config.toml
model = "image classifier"
mlp_ratio = 6
qk_norm = false
moe = "expert_choice"
moe_every = 2
experts_per_token = 2
shared_expert = false
layers = 8
residual_init = "scaled_by_depth"
epochs = 19.4
final_lr_fraction = 0
Rows from block 5 of a small image classifier, named by matrix and row number. Rows with one number within an expert belong to one neuron, the router's apart. Each number is 500 + 50 x the weight over its row's rms, rounded and kept within 0 to 999. All counts start at 0. Numbers have three digits each. After the name is the row's rms in percent of the matrix's.
After each expert's rows are labels from the 100 images, of 14976, where the router gives the expert most weight on average: "lies over" is the class under the peak; "responds to" is what is common among them. Only what is clearly more common there than usual is listed. The data: Sentinel-2 satellite tiles (TerraMesh).
# router: router (model.blocks.5.mlp.router.weight, 8x256, trained with AdamW), inputs 172-255
# up: expert up (model.blocks.5.mlp.up, 8x512x256), inputs 172-255
# down: expert down (model.blocks.5.mlp.down, 8x256x512, transposed), outputs 172-255

# expert 2
router.2 093:493461514399486452539486434582493446494464541453512495483439459539460530588532540442517453529448600517460500463488437508518488468510620441477419532472618527488472561460503500501538465505511533517468488432606472496525398464383503588441456564561570608499
up.0 088:509420440504486546407505557527438563533536548553534411540459460528514473454493547495434429507398497574581513537489431566595517473508522559420574470482650583498527446498543453452517566437392498469455491521510498527512467585495478476497456476560544520572
down.0 098:447459452503540544444505454598534489547564469486504473531601418437447545433489436429505478483439523543574476532569564456541469511490396557525492536502531545524532538569530480530483481439504547549460543487455441488404488474463420509477482480570465551524
up.1 088:514438509432506539554546473408470530441428517454538542489515497417549466466491454521552464464547506525422510455480485464482469525495536537523587507585491407567543508479499508454476467552478583487527457516455605485606542431556597502524534567616486455506
down.1 088:516443598466489605481515503453595530436487465462423472606698492469519536511435481523470533538410605542539463492550453567522473479513480514445507500430562533505490538528488451467566479539606448490555485463480592503434529444500513491576465489475447466491
up.2 081:589549523589476524563545505455441479403557496474471438463509488638546565538404551467485434562496437597507563510517522501481481483576469463524551512578422509488422369537504514509523520547488536476523550542496523432445515526498504464527548463465505473450
down.2 082:431538516494559474406450558452520533472556545535556510461383579539497468504535544546457505549450581500557521512521575522516511510510456521438412563503480568516450441487470425526561454552444396459436450517435441494540412555499537464516501514474434533566
up.3 103:577546401437584539523493530457557538514534552612415521547587495538543571535442413487547631556596510488494493487456519469492574495455542551435466571520489429555447503400523489584520534477480446446446457435464445480500511523515478445490487493523444523533
down.3 099:526556552528487544495482513527467531505534437575479354559468509437562567558465443454474453506471522488539529534533521529487496455500480446554453565485512505545373516500485451458461567601521413463607490592496513448538479518538508531565490532494432553401
up.4 115:483593542449473476399501526523522538467501489484459560508571505542476506509496431561523609478565557514338606438411547558475503508496586543453495514591473476544464489507524505515557569531535487501567459418596579551485482516457469485503490576576524483452
down.4 111:558452524498436530436565575507512382600531475504464471522516449545450462436548470407573518553528504483551517519509486540461502535488500503430529415391434473494425544484425517600394492538543441494502468505476423515422492584477384518529482509510522512474
up.5 103:507475495455429610548451527517490525515465512448486520458431542432445413486440504588466454603401606445530518513506540436461538545466495440557492436552502454470573472437480510465492511442513489502521546540541567379429435544403408539474505569407430526495
down.5 097:514448511559474599485602539463464439412507509471518510561438524514578533495477464595482502563525470524420486529612573484571564459506470509441464522530518461553494425497456575416485535512540528425502470572507500421558542522518459546535485506465438480530
up.6 102:584511535472510552513385547460620505456456485435438488462503513463490496566500495567523560548475535422510443478585486507525545427468544547575466476504330485448486498485520558558503447533487533493468535527460488485510557509532466429520384465534432580465
down.6 101:525484563475505513510620401585477559504488475519478493445480455481456356457586458524458410484513505495443503526408444416542474478482485492417503523481659515479474436533504484514494584488539498495534509437486503494498503500535448479519466510435531447584
up.7 102:517469565524550539450506557456521466534468541476449427482561555496458574503435494500476482532571561559527511534529619585554514498551486518478529609512508535473517448421449559545582598479495479487506525471535502531439527521515471483489574433534508431498
down.7 094:556483582562473500506540473516512486556538458481530572534468454486430555422447471486432442505518399496504477518584469464532481457516450482450542421434425566510559426504510445390527540454452564479492451543587536534515553613488543533451531462463474590582
up.8 107:487527550504519492459553496500491475546491573576457463551533523537511494514455567521506466530531465542655449544469540545559575487493483478581576438598510444547572455534546411564602570526435508475488547442528519527573467463500493545481519424437563480534
down.8 102:397457478442555507565448439507477485400550530484564486489517525474542461531474502573422501446467521476496599486543462408553528511488543464401438553401392433574583487528560493506529588504406459571547607542432530667416440432495513480554540574598490495531
up.9 099:579489524531500575487431507497402543463418433490596493487438447564590563453504472435499527430551468457561510579502473561443404540467496531520496445409507506570518493364477544482494553579535506401439560422521516506551484494471440431574522505494560532499
down.9 093:567587515554441537459585556491490451536424651590549533532507480479461413560443524527450444527441462481499624469405542447518526462533474558477430514388464494461487543509554519541455405556482580475470458359473420427445475594530441561606535469470595460452
up.10 109:567509506501516542574474615469594451490552558556514565517510559557437513471605508474533529468513489563453560492454426555555475547423481581522500585487502481525534507527535497501433451440495503513472519528524512417621465460450506622535381439450542577483
down.10 107:560498515452570558527479548624426461488496459496568496509461569441579507438524497413416416505514546527447448567489518453587466483437462480495450450486441518547499530519578470535550516531568541496666557491432427463500578515540549556486611545470479491444
lies over: snow or ice
responds to: snow or ice; main land cover: snow or ice

# expert 5
router.5 094:514465562442571504406490477510560515538403508518577443552585509451436564524408545448501460495547500503567494412446411512494484527563504435430449389523551542476516492507538454521553497532496494499505481475505514538536473428460522467509500487435489518460
up.0 112:483493540610434461478503477469412499544472537516478500497544574484529513489523516504481599437515525565515481507509472457482439501496500436459431463480519381530526575547514534374494553468540501485475462499577592562514650398447466500597499467572536441510
down.0 111:483432490467531570494525492491442604467445516496390508469458489548571480490498531545547495544525492518477562459481413487497536472542549491477580432609498484553549419516575546538512541463577589498522553521589432478498484589595442474510531412521505479546
up.1 088:424469509485527566455434470455437527486479516490510582427494544522486560543542480515547502593369498537514472445558515460590445526474524554508496499539581461576492418540550404470585483504510523543447513485537525467510417515473549406523411503512574571525
down.1 087:546446497585468540522385504495515538413535492498465494536528405419512438465507422556455574574499523416530564509438526507552495470571490454590543533530490552495492507414452393519478423577453444511513485526474514447468580419450451512439546435513554461442
up.2 103:557520461491550497573425396480507504533521480471404442455476485529469544435535446517521517479495529544516562552588470547497540577540434460589554445566453456515476531452519532549444510539385566462494568512471563497417588398491566530572477449534391561526
down.2 105:515472496484416521571520537478442555469471492416466566439520513475521422458472513586510515554533482502514568560501491507505607510527509523556477492589619478542616595559477512533479551499485511576502510576472541536379536530423500543533527528468569561515
up.3 092:543502465474532595540464508475415470522606489486567472571477461471551522586536504494548450519415465552518521431470572553444529456471506479524603450528573531468505556546562540551550537498415431478491371447534534583525483569483511538459480576614519506531
down.3 090:536526454440544554536457527525575478502504407491452516531588572566556489556588533465480547495438502448492543571558565439510502494490553584482454491429386519503556481463525432568507540537553454544384585529511433441484507443537482377538506445467590488399
up.4 085:494571481434395435508557511530533454526467510464454498435380503578609520476518450399438517581526581472533559560562502510466466507544478489385562527493545498460438501431534521479456478520483516396552530455409529633484452531483533481524380567510548497552
down.4 088:522505449425440498518478486502366495533458415508440531560443583535543501532484523541510569404451555535494483441475518528535470475491532505501464520552459486470434544579510523496470538463461538538497495505476473461500602600549525481447424495483536563474
up.5 103:464514538445454428359425477560551469498461533328458566480555482525457501489560533457507443482490393492463509477421520483523539496507453471445470499454420463438494603497575572551475453504430552545560458545465488511504544529448611485418555479439515479486
down.5 107:569568594470553503457510434493488466403597412486580507392516569503468534485519498456559446520535467516534434437482543453471349551477549406503514587546499503483464490487474539518540517490484543548554535508468461546490578452552505473499602443537580590502
up.6 112:459569530530633598493504445518465448487456543519496489449475493522521532499499565532495494495516558449505510503434542499516580491468446450551495458478527469489397392567479468509523538444564491428537493566490522419500520468543496424582407556482513564460
down.6 107:461453451412449467583471560490498576388431421521477484527516427482499533506503481460531526488537549542504498467360504515403491463518607461514506466595517451551455517460547443470438512538525463513443584520448502467560435509462504487515473391476473458540
up.7 100:553466554520488504514484449581520490530403546516506521443509512413441521523424494527493466510534535534445516435563485450482488545554384470445526449489484573475547468443504539584406445383509444555555470509445404530445568588449598480500575537486459572490
down.7 095:490445396513521670472494453514393455519496513516526463531604503499493508501559409511511368621443487557484484409507542499495470496373539494521476533395541539487479465497504487596561588499585465559530505499548505446507498460473512440508506497447396417554
up.8 087:526433579552483506525570533505501477528502514510491476428568628431576420446444543449533517595481512449528547491537463518484529403496441442442501477534494569481505501438517479570561508432523574457557516404497462539454562417517581584430487490501447540478
down.8 099:452438525439506566522425546466501489450524572552512571490427557505499543423652469576517614515596413423509537457437577423435460510385512502527555603443479524533540507502447582416478431449474502506507514519449495448512477543540492558476521474438493418504
up.9 108:559471443572489476392465597502463449524501447545563435490500462450554576541425543506478591564541518519496470576479449582387515461470466489499454453487501476578495448546552469626501472579574556482365464491487448576533494563534437501619474537526420442570
down.9 105:494591483512472507460527458452497592557505464478432501539397441553515471464498559482518455432460513516505473501452550463498568450503544520418484435567502447434507522481420573470505524454504581506533490534391595512543451551524517469478472474495503439472
up.10 084:474453493530502348479589467591510444512491459470527528479487559542565519556545457529442507612540538418406555468549499375575471460604516471464450498488575442518413481563426491523425412432520528490500434477542541452475539436442471509521583500513511545475
down.10 093:426560574514547479476437583546536515404557535551489429550536514531453461633480629535456523484468541575544473631440494539566431427580479446528517454449488595434531530496437530451491487512521532458518469541546599564485506569494501534456633546503477504462
lies over: water
responds to: water; main land cover: water; clouds

# expert 3
router.3 081:542560560441570477506495488493597521439548446533475468482396486479400550488519493403447447565464607467589508434517517492506607572476499456538420493526531537499510514569541471432505464448524534509384441466549444469562382565543513489479437496432558588426
up.0 108:574470491496455401443583450532516469440592478493475512561510510492459491502533546582516471482529477544537549472474479477451414531414531532438463528514557583535554491441464542519541562546449471492509510579498489381485504551491508495432450499466439515443
down.0 105:434515481546520483490507451470471597547418523515394450480530555471537511588448563551470486511427569520548436534619452498548635469484478574485497555597526511439540491579494417439467469573480453458408513509509464459434462529449490540451477416569506591544
up.1 108:493492470461522520493417613415455573555532499552527554494428432478615522500478449509554499532619451475467544449542470533487460519531515558471396594442583493508618425600494491558430462487481423570499557440484527475495497536574386554499489583518403558605
down.1 113:514457510531504489413580499475571440466455594463519443432468551446484426495536479497455529488515545518583573440466550419404464436469499490522461394525454516494535489444499512456480500510512552475531467493592524464596516476516473421468532457497517449478
up.2 085:529557442437567526479513493387416513513543485502548508424433589491480496371504362472525559464446593496559520416580523585482451557526557563530502482517443443505543491489494457472577576550596499493544522515538536522503576463492568523496499423475438518501
down.2 090:453564585451457477465548510501569585522438523481546479519504485507523505550509521457440486546501488543532460472463491484526517526524550531521484504490387556525496487494477506478420424523432485474484624543441499564504514505528537459554591565607489576453
up.3 098:446516395468478416565557456552535511534487370444413489495497522529519562428527474493541537534513484580514521462501497536552567528384385536477555591522498543553465485587500482381509464447424457530526418541556430432503500481528527595547419497496442538474
down.3 097:537504604562498540552522412586595494546429531470518507544544468516557434487540467578505478519531551586544503501448531460494460463556432567495574463590552489513459454512509574526436564501473500481471463597532547540501532471453535499525429402455439543434
up.4 105:435474474436526547513520511563482453481503564495430496487444528551488584479449434516484525543496506517507535447540503537650414561529441496572471516486446428366553579506501495443630464494431510506540574480547435544474456465507565553587478453425498462482
down.4 100:546567426587531542523415461523459500624462521419500450480519514533508477499521461488525513542426491546546458472501505488525488483526484478423481469485483494569509432497499507453426515532474484539425452484543420556547522510514495462533512492454508513490
up.5 112:472471424473611434473504410562467479462527499514610527532539477418380495481502459477554523474462453494544515494532528613513583545474561579474497439496520432476494450490436514570462471491493417483519427373504449509510498504500378536591522444501458551473
down.5 111:494559542455484513490501483425485548530456565426493472554538462458523557502563437575527534502506508514540465431489488592581560482557473512550545421478491512457490487466531428566473466439477485437394487454439555596481550517467619564433536516494482461513
up.6 095:503462410566492473486518499483438526602538494555533460540534444619542482441502417504456479485510449503534564524524458477474455468481403459476506551532528489487501607482470557503436528484526509563452541518423550518530468485540504458524511415577521510445
down.6 089:522430541415555484506474608529439539525513511482502534474515478485513525474401465489587442462538447473542485507573542501505470465473501528509565467425511497464420453531527480496540472503517556506515512416455545462568424503452512481520455513489442487492
up.7 100:445521540437477408528452495497504496475480428513535508476542524540452469455553618507468455443525497506516420520452477437576537502414483513521559441484532475485521469514561534586546476580418472492548626543451431495591446458516516402455479509588544544505
down.7 102:402461555540542577559522492518598525503434585413520410477498480474459521497504431534567423485497481455639513450469523384475501534514558634504494446521517574408484484432459457542506461471470545565507538580499565504449522473470507423471521454413466431453
up.8 101:553535491498438466523541453495464492468489519403441501489421459533552478585509361488467476625546511578478513457533573601426493557549579470561549482506481481437520526474510494479438461537485515463460549516447484564568480440519518481505529496492480517480
down.8 100:504638495476607450500477484563491470488493559508491476518549554482618546541511486478516596461447444470411500605425493454504524467448456536484475561529467565513468419490534466448566494454587472522459474510465577473410503583484636482583473484594572576467
up.9 091:516492546540539501416575460459552563461442581516443481429522460488581519510415549505524523531374487465552415531490560578526502495469446500438543448477493533435539595472543537526452479512474522523511513591508554518455508567521479502496485475543531483495
down.9 091:451538490429480523564434484462416480546576472432504497548548499548480420460473560588442529460526414512510597524489517523497500401539443448484448551519456524492658573479501428510408463450546507396512518493509370441500482471519519509584492467596585586558
up.10 103:504556528407530553469514575518477491522534509526444466483489446504456520524531509478484483494375520453513489468524517476522487496497485455510416508528461514529499489620428510556565491477427532451458421519470478555515641510604495482427561540526383510482
down.10 100:507502589535566474520400496505495529497455435540480425545604530463483422471543451451446538505544547566477484492464477525471514501450475502517517426396511502421537421508536482460464575553425448450492536524465448504465541454456433424522499401562617522556
lies over: water
responds to: water; main land cover: water

# expert 1
router.1 112:519499506521463410556572542508423392481466513467501511451492444497509484417506544467403591536525492546573493632497440402393500439482579450548520515448514495433586548484533452469561499475465485543514649576541514423453452497465496626457455506613488497548
up.0 093:558453510474473454547458438468514472537447521551517526439534485530414530407519529565518477474537515495464518497461412603544547527479495430440575519551488575536472500441447578586458537559463506533410352462451546582516401526436476572458488546488427541558
down.0 099:517475461406471324612490466453478466567518531491518466583517472390454455508545490554550522528459519435503493468437580453464562521488469548493428463462576492483498569502474516514480452441530463472596486511496558504568498505539421464539522487477543630496
up.1 096:509534457452442496505559414496443501405476460510479505555388445565469565443458461501484494561529577545476419472401541439459520427483511481498543498476456512627522478520567519530505479490525487515461454474471472455539440500528511396531441490455490496453
down.1 097:429557494505597511386461400453493500542539457415476604457453534444606466563525474570506497546473472452521520535522450471463478544571460448462534559548530453505544525463605456527520571428487557445422560524525523489475433480536489563468532458519502473516
up.2 100:470522560495471431524560481491485540518553483466499447542475530523576499497437505441406486515522515523571470477415481479519459559513524575475380538506452513439449546406505527579508386514587504476551507455538422508523456473483516563384529558475465489499
down.2 102:627493485573579500459399523472509562583552551442457510482485517553579480490541481458516442569541497462486527537554533566465555497515443446507504515420506489463550522544515500448613437516513409538481496506500464502508579577500492503553491526588463455520
up.3 094:533435584571490460409514418532508566508565490466512477532544516567451477547550525456534550592462551541430481444506470540469549542530494575429392556519561522456478456505507443464444477488526526506581457451537520457442518562553460539452556489588528518417
down.3 103:508432432520434439481525443602570507482482471582527606598418542495501475506479566521543470615553426474496516528582555528454596481489476513574521542525439493514462555522387502432437517527517526561444462562564568475607506467494543509432544447457462486530
up.4 086:474616433591462591440508390592478466492478520483478432498553508467455555450438542483603509583445516530454560491416544500515507508498488583564530568563506488439378471473450526513477523527538573564599507575556567595521443525453502556441431487513477553533
down.4 084:470523519442550516399410514563622481495442495550534476421504498472445516450445581471407524611535561589448457530546500462483463490485512450470584441521447497459516512490578642549490488499434509465451478612564531547484513550481542479424483525435434506436
up.5 096:469568486487587489462553446514377530540444508528562513527555393529456430533470442567461501588497517393449441585481458494498483438523443524458468499531409563601447483441406605488596543506426416470479410529566472508514503538621544510537544492488512517519
down.5 097:553566573495477421485475478502569470510566530494530530497519458484487514422495527517499473460514499499504547504444467574450470418574486579541520485496443472480497434579462438451513467508539523597486529493439478435499465469495510477592422519510492501555
up.6 102:452580532408560450582607504495569528485506448413384469498540458564602565412443496555580512488462573532486468373420594527527442468495490511510462483527609446532489560487565371497529588552598592540569475594557402573530546441471511433496508480503559537556
down.6 103:540536460531536541558530519433443572448502452513425545439447569593550524548558500552497511434436528508434463565527458620504461487466447482467505420521418537517584489479448433520455502479469461478532465554528520517472562480490544507533507500565540523613
up.7 104:522573440366487445444588485529520467446493472551462566427491470498555514463402575522519456461455426551492471537464529451477473391464456502478475558531572631436509510542512533487535474529521528540380541460573474527420544475441492497455468530482565539452
down.7 100:520481518548341511515560492534495527526567500482440463456513467449454520506455403492412442547447505470481432481542453451456435448502501427638555479500555478620500355549487511456522483445464442351499469458556466351461503518485516518544520498545513549492
up.8 096:503477464423526450478511388582420503442534588452451488612505460484507516436495486529511433466507554522534464482559429470550609472522528537463465517422510500498584553496488468568552495496510558433482466526457608484532453421574457471445494526507484522541
down.8 098:518455508549433577505469587473468509547508523575497565435473435502483548461514566498466516385500563528321452486452487462549570521560496395442501459505434564432482493559528352505479485552565498586613555550555524547501504503524355559531476464504489555511
up.9 104:490367482528423574510528562499485463506507502519624479477519535534506509517519578522542543472556438550417635533590536448455514400489441597503603505527492519475545498616535480360558417488496482473544510560479524575475543453422464491511472530534485492481
down.9 109:480567607493528510463548522502473511518459499499453412475519423492562461484490492476519506450525480645610509477439480551499505440477483541479442539497575461503452496527499531482433521532497522493505438530480497435521411472499462489433508526513472411556
up.10 092:540516333520475469548563576632537410555593497522510588453452469479550539437392453478480422589478524458563491538557503484487477509497506557554538595493508442552515508426579532437494527435477593570497491480451593525458486523451535458460467482538510490465
down.10 098:538528424566423478506529567533447517574520520490572534550487474487437485565551538456455528493527532540521596602505492568515461478505563390525412603602477522553480515406543438512522525398400460497495475397407507490519508613534446450474526455503491513620
lies over: bare ground; snow or ice
responds to: bare ground; main land cover: bare ground; snow or ice

# expert 4
router.4 098:480427552552528452492453483529539498516494492495428538532505539491484440395548441533548513624473511510473523491548580477484448554543522481509485435464445428481551518537533452561515493489409412482482464532384504390507514513507484460538501535519447479600
up.0 100:492519484472480620461523604520408504513402303525494503545459560509477530542418546478538499474480535516441515550484475537612521524494547527533528417626486536544483442572544555398521628463608469471483506566507455414544512503521557503460493533585468431470
down.0 091:568538516477452512464414469566568551464575523482548589520537509413502462395511566548556556435543566457499501464533516572514506481524407458616465486468470394559540517461453445494501477562487449488551477596438458456579421365448434412506551431473562535505
up.1 085:408561550411464505601573554502467443568544474501554538537423514451521443442508516557473560485558423556565515597456446471481470384484532508469514483488512471424473529582506545473462484560517472556479499556479565485481484505557475473505536545575446499468
down.1 095:536517462535530561478522425545513406625468503520416557452529508557473505483518389512512478467519608525456449497451527596482502545390539521558446483527405496578525513530558481446518510587465548452493417565539473390504595436498507527436507477388505347533
up.2 091:485496528511503450611548561443510583505426492527500465476541454466466471461410485479481591474478509477557593508550497499480504566562393547561459516525498503576487552481455448459543520431585425562515583497480595522474548512440478542478424505615454472544
down.2 089:524505529487581562460491495481483475444566440458511485502497514531582576491563522520482445534537535554481469566548515459483526463442491460536584380525552560504514528563509545490437521390505530450470399541552482522492521482572537485508570516504508491454
up.3 114:605589523568370483587529520488459476419489476509492529493434444503477451480456474498479468481501474410560513477538462420513459569424451511500440522482546493494499474391533527439460499432494427494548509508516491385383506458511546617609525490441505491501
down.3 121:376514550475513495494477425547497481498462564409551564466546570464416484438477517487478512515453564477485494587511480554455553427452421414553532441455477544552461545470492485555477468479549519520554527522490553610411535553510539376429541612464456494545
up.4 102:557512470470509539547535495463470515510543527492568482509555528489521442456471517453449437443482521555505460509569528431516539447572527538546609496498515507530553590500533537531440446428493440491495534454527523482409508423544487494519518491547430481592
down.4 098:452480553427479628487512463429486425536454533469460480643531497499550459473544472439413598508490558515498470547478464450528512523407437540492398440573506482560536518477454508515434515535423504446467469469521581458525480547454496442446543527484514469453
up.5 094:519514506648461519402472467459491546465522530564537550524509498514553478528547557421468459525441588536463505466497554424442494483494540592467480504472535484471591468423568527515519501471488457630474477452461535532517532431565595543516450637508490574471
down.5 092:508491492492502464530495496557512557542482391511453492502486466556572513536476445507459498458531461493471533543550488560509499438466491479507585494568597563546566454525549548521522413475482576421575446507504482540522501525552532438503487467568573494570
up.6 106:416500541566499504483433482514537476471476547430498460424501450475528502587504545539488566572515463572458573416479651450475508527446508607517473520512406472522512537487481424468552508480486454491528461547564530452413441496477471456558478391525546492476
down.6 107:521490498535487577546412519486520501455582510426477528601506581550540440451485444594479367430457457468534490502516485614493415484451578434424561522586451452482563567436496536438433527594460450519554488496421541529520524563464454538486581474516479391463
up.7 112:435510627489538423338445495490486528590443516420511555488500451490564442564465493424493493521519496477484472489503475525498619524487520577469467526558446509539549497468532511437523544464530516508429527472502525467445451429570532503477528553565483537491
down.7 112:477546465453536498500471509601510532414440581557492520462543463466535547447412512533413551491551550422513527500527529470509473542451548527491451504543586491506510491474473443381529503538542525482524622445471546410525492504487514462557425528415519463457
up.8 093:570483492488486468538501551474581500455484396537536519440533535554503421556530438513496461440505470464543517542423593491529544553501413566438511586364442404544396497440442610502543525489478442421421481528445513436461529505572538529584548392472566459538
down.8 098:508442525438537464435462505484467495475512548474509461558504527591491403418519458597450549566506519471526570490585437457425514486503505467555561507449449538502506551440524514535507458546515521501478500559420447578510463548567525516491453533450485488458
up.9 094:435459490481555439473493530603515526473563565557581525504441614501467463475490504509521399604520486541503438529454479553552544475605484496502445493471533464485456415478544578417561492439546502453467533569521500519469441566470483624514529486391492396434
down.9 094:510548532494456359509497436507486545485554490448457447477608488519537441426472461500462504461443490469528515561493523559573503508508476474558493546577462414560523503507567474472490553651446511548522524605491556515465495494606522569467564557472516469490
up.10 090:495542552498510479501441560577496389432492544424490466537486435504472513530472478465522476573467541513456457557499523471577486532482517482503564483512547486521524613540529397478502485547556493492458434486522489593472546475510567455535580543518496437461
down.10 093:602535447472529601459491559470549530424470467446424518480498521441403516526582442519435537396482530475475485455458512537454515469426514459492511532509409446420510590548452534460513438566505474481436539466510501438534452479479587467474482494475503588572
lies over: trees
responds to: trees; main land cover: trees

# expert 6
router.6 106:453494417510437555426466538475404543519567457550520512496498545422448483484481575483510420505524410504530507497529549501428546427456515533540563546440490569463423453476482582454423447552504436546549528461524414515462541581518503477468465531489481477494
up.0 113:397520414488495453515532466493521485431478490480495546483437484402475572528489490556515524599530484450560456488478420416561611532507426486546531472460518584344460491555510467493478515453451499540464521518512491527536487518565536612463609484473482520548
down.0 108:441460568563467497476437458440555525462472533602546466500497482483508545556410500542521550544430476409514450446471550581468432462410506451446511486507506617506490519549422524513506513438518523447464588477559421483419517475540587492496525509415564514494
up.1 106:543494568484497528499493477423589475550501428530453548477428579435481526580403483503514420517490495400440578523463558491485524546481682545526486409386474618465563412529595532473534483497481523447462524567484556521528492416455493525538525519440533546515
down.1 103:542522485454479505582572518545483603528527554581419561618558460425478475448466483520539390476493522516545410510518535459548503510474548394478538469459538422480478514526478520522551553495507486470499492577471466584482587534478492354544478571498528490543
up.2 114:548564502485528519478515438349614464431496507483529585507452401595557476586456479488487489416468479501491598484583503506400474534397504468462487427565494381538489552482463527529515558442498425524523596480441460582503543518592483437560524456545479459481
down.2 120:504511491610597426456494466559517475557484503457506453509494477495482565527414517478510518420531513450412517527537489495552493514494550459495495581493484536479515532469468487385444531472515531500465503547401581427540496524502505544617619495456522535504
up.3 124:500475404470551518545481514394515561423457456577522491497515517553419421488541369419539454526515413522577525531455474535557560451595452513437633423567535553503469466515504430502470503576415522433539395527473431534500466559477439495480521466446454523398
down.3 127:507476534477502423557460463581483570499534529486506466520481442434467566569502611486449416417555487486514512495526491514538511513489467484481380481455501488461599434463519502437592443489471503475477620441450474493446455446518499548533478494538571457490
up.4 091:525467580510519561564595491479510564497522400553493573531514544472529559495537449405483504531511547471463448482542537525504567561421517506449434486541551464508424534390520460386386613493536423581521428527524428501484486511442487501521444411482569533497
down.4 093:482496478483478427577569496539561483563473530504495556522529463463500485497477518571438565482543565465453529487610508481511474565447507521561544456528381509475501419578487556476475503534419582519568457447506531495437500518507518434550482447582577544543
up.5 104:499519541478449505415567524545510477545540432517501479470497549607574570504499503496453517479523520510504431434534438468427459639546507556508450523431461513540527429496499533441459355425562510529564524507552430489363483508504504397378544546515592531500
down.5 103:495507511535454525538485419512419608481546449542566536546481522554537524510477534460550521429426564576510524452477517427518394502497591511541508494509529536508440556540530521499490534499561518500511442515467459446532532488521498448497477555541510441485
up.6 103:507470497457474484524552538487555468467534527622449516477571463539502555434485541456542479568498481459499485517507534546454426530569494564462433502498632438483485529467511496487508447547598484515519600408524456553546380549472553460542465388499547460583
down.6 099:535569511475461533529544561531416524529515448481544510463499489564561496500514449414530514493591529510461463517556505435509483530516503524479528510509446577465440453447518538601500519410573568509557505463579482521504556528441462498417561452479502474565
up.7 087:427559472417463478486545465501456468517476500516536566439524605534515471422414470557487506474534467454545504464466524519449549413472497589565494561497533477502442445465528549445376578501482529522494464466504519453565426513485472535431541529462569562561
down.7 095:453444537544488496534412520456530488446563416528521556447482454543511440456486569547542551466492540524512455603573441535595523507403504505526515567478427517496486541592529498516567522519439421420581541574563542582385540530521507601519522505482481388558
up.8 093:464496556487461486483462517429528517511597428485544427408484409470475458482538476484494566522404499510382551486448450520485400468478502445471405535520551588513491458600464486511592552499587544499545397566562531437477517538535441533469423479564549495596
down.8 089:543528444547484496441479458487450411458495537504534521466538480416526515524493495572479484590594488479536429462509512531534499414519494508551533481427496465545476528420450473482560468506474528433511486409570531573422535526559559586424453451553471498470
up.9 111:555491503521408469526493530467445530578456424544484468562444490478554448428512509468500458546521555479425467527426533498568536538496540501485555451523506524615474546373442493447599525542554465519552519604515452509581500460429460513545512449431479477536
down.9 108:556498590545489454494503501522447468503518472408502503403547467575483434584440492472494473552565402519565569485432547461460451588460419453574491583487499513432473406407528580604439426452449434509511442471529381528475465562540461459476554449522450505467
up.10 097:490609447553474471479620506504440534531551489489479512550453490509505514488539470535526610475481509481532513593507482550522515479526458516527510521553453425519601571566551527494421581431423482541468429514464543512497459510509606520448489509542581486429
down.10 097:505518464475474465553477553440534400489460495512492500475472504468497512525464510485568498526539508441393551501443468476443489452467455368425504491493484514537558544531499503480466502516621495442499521489479416572632553464426517486424490564497489518524
lies over: snow or ice
responds to: snow or ice; main land cover: snow or ice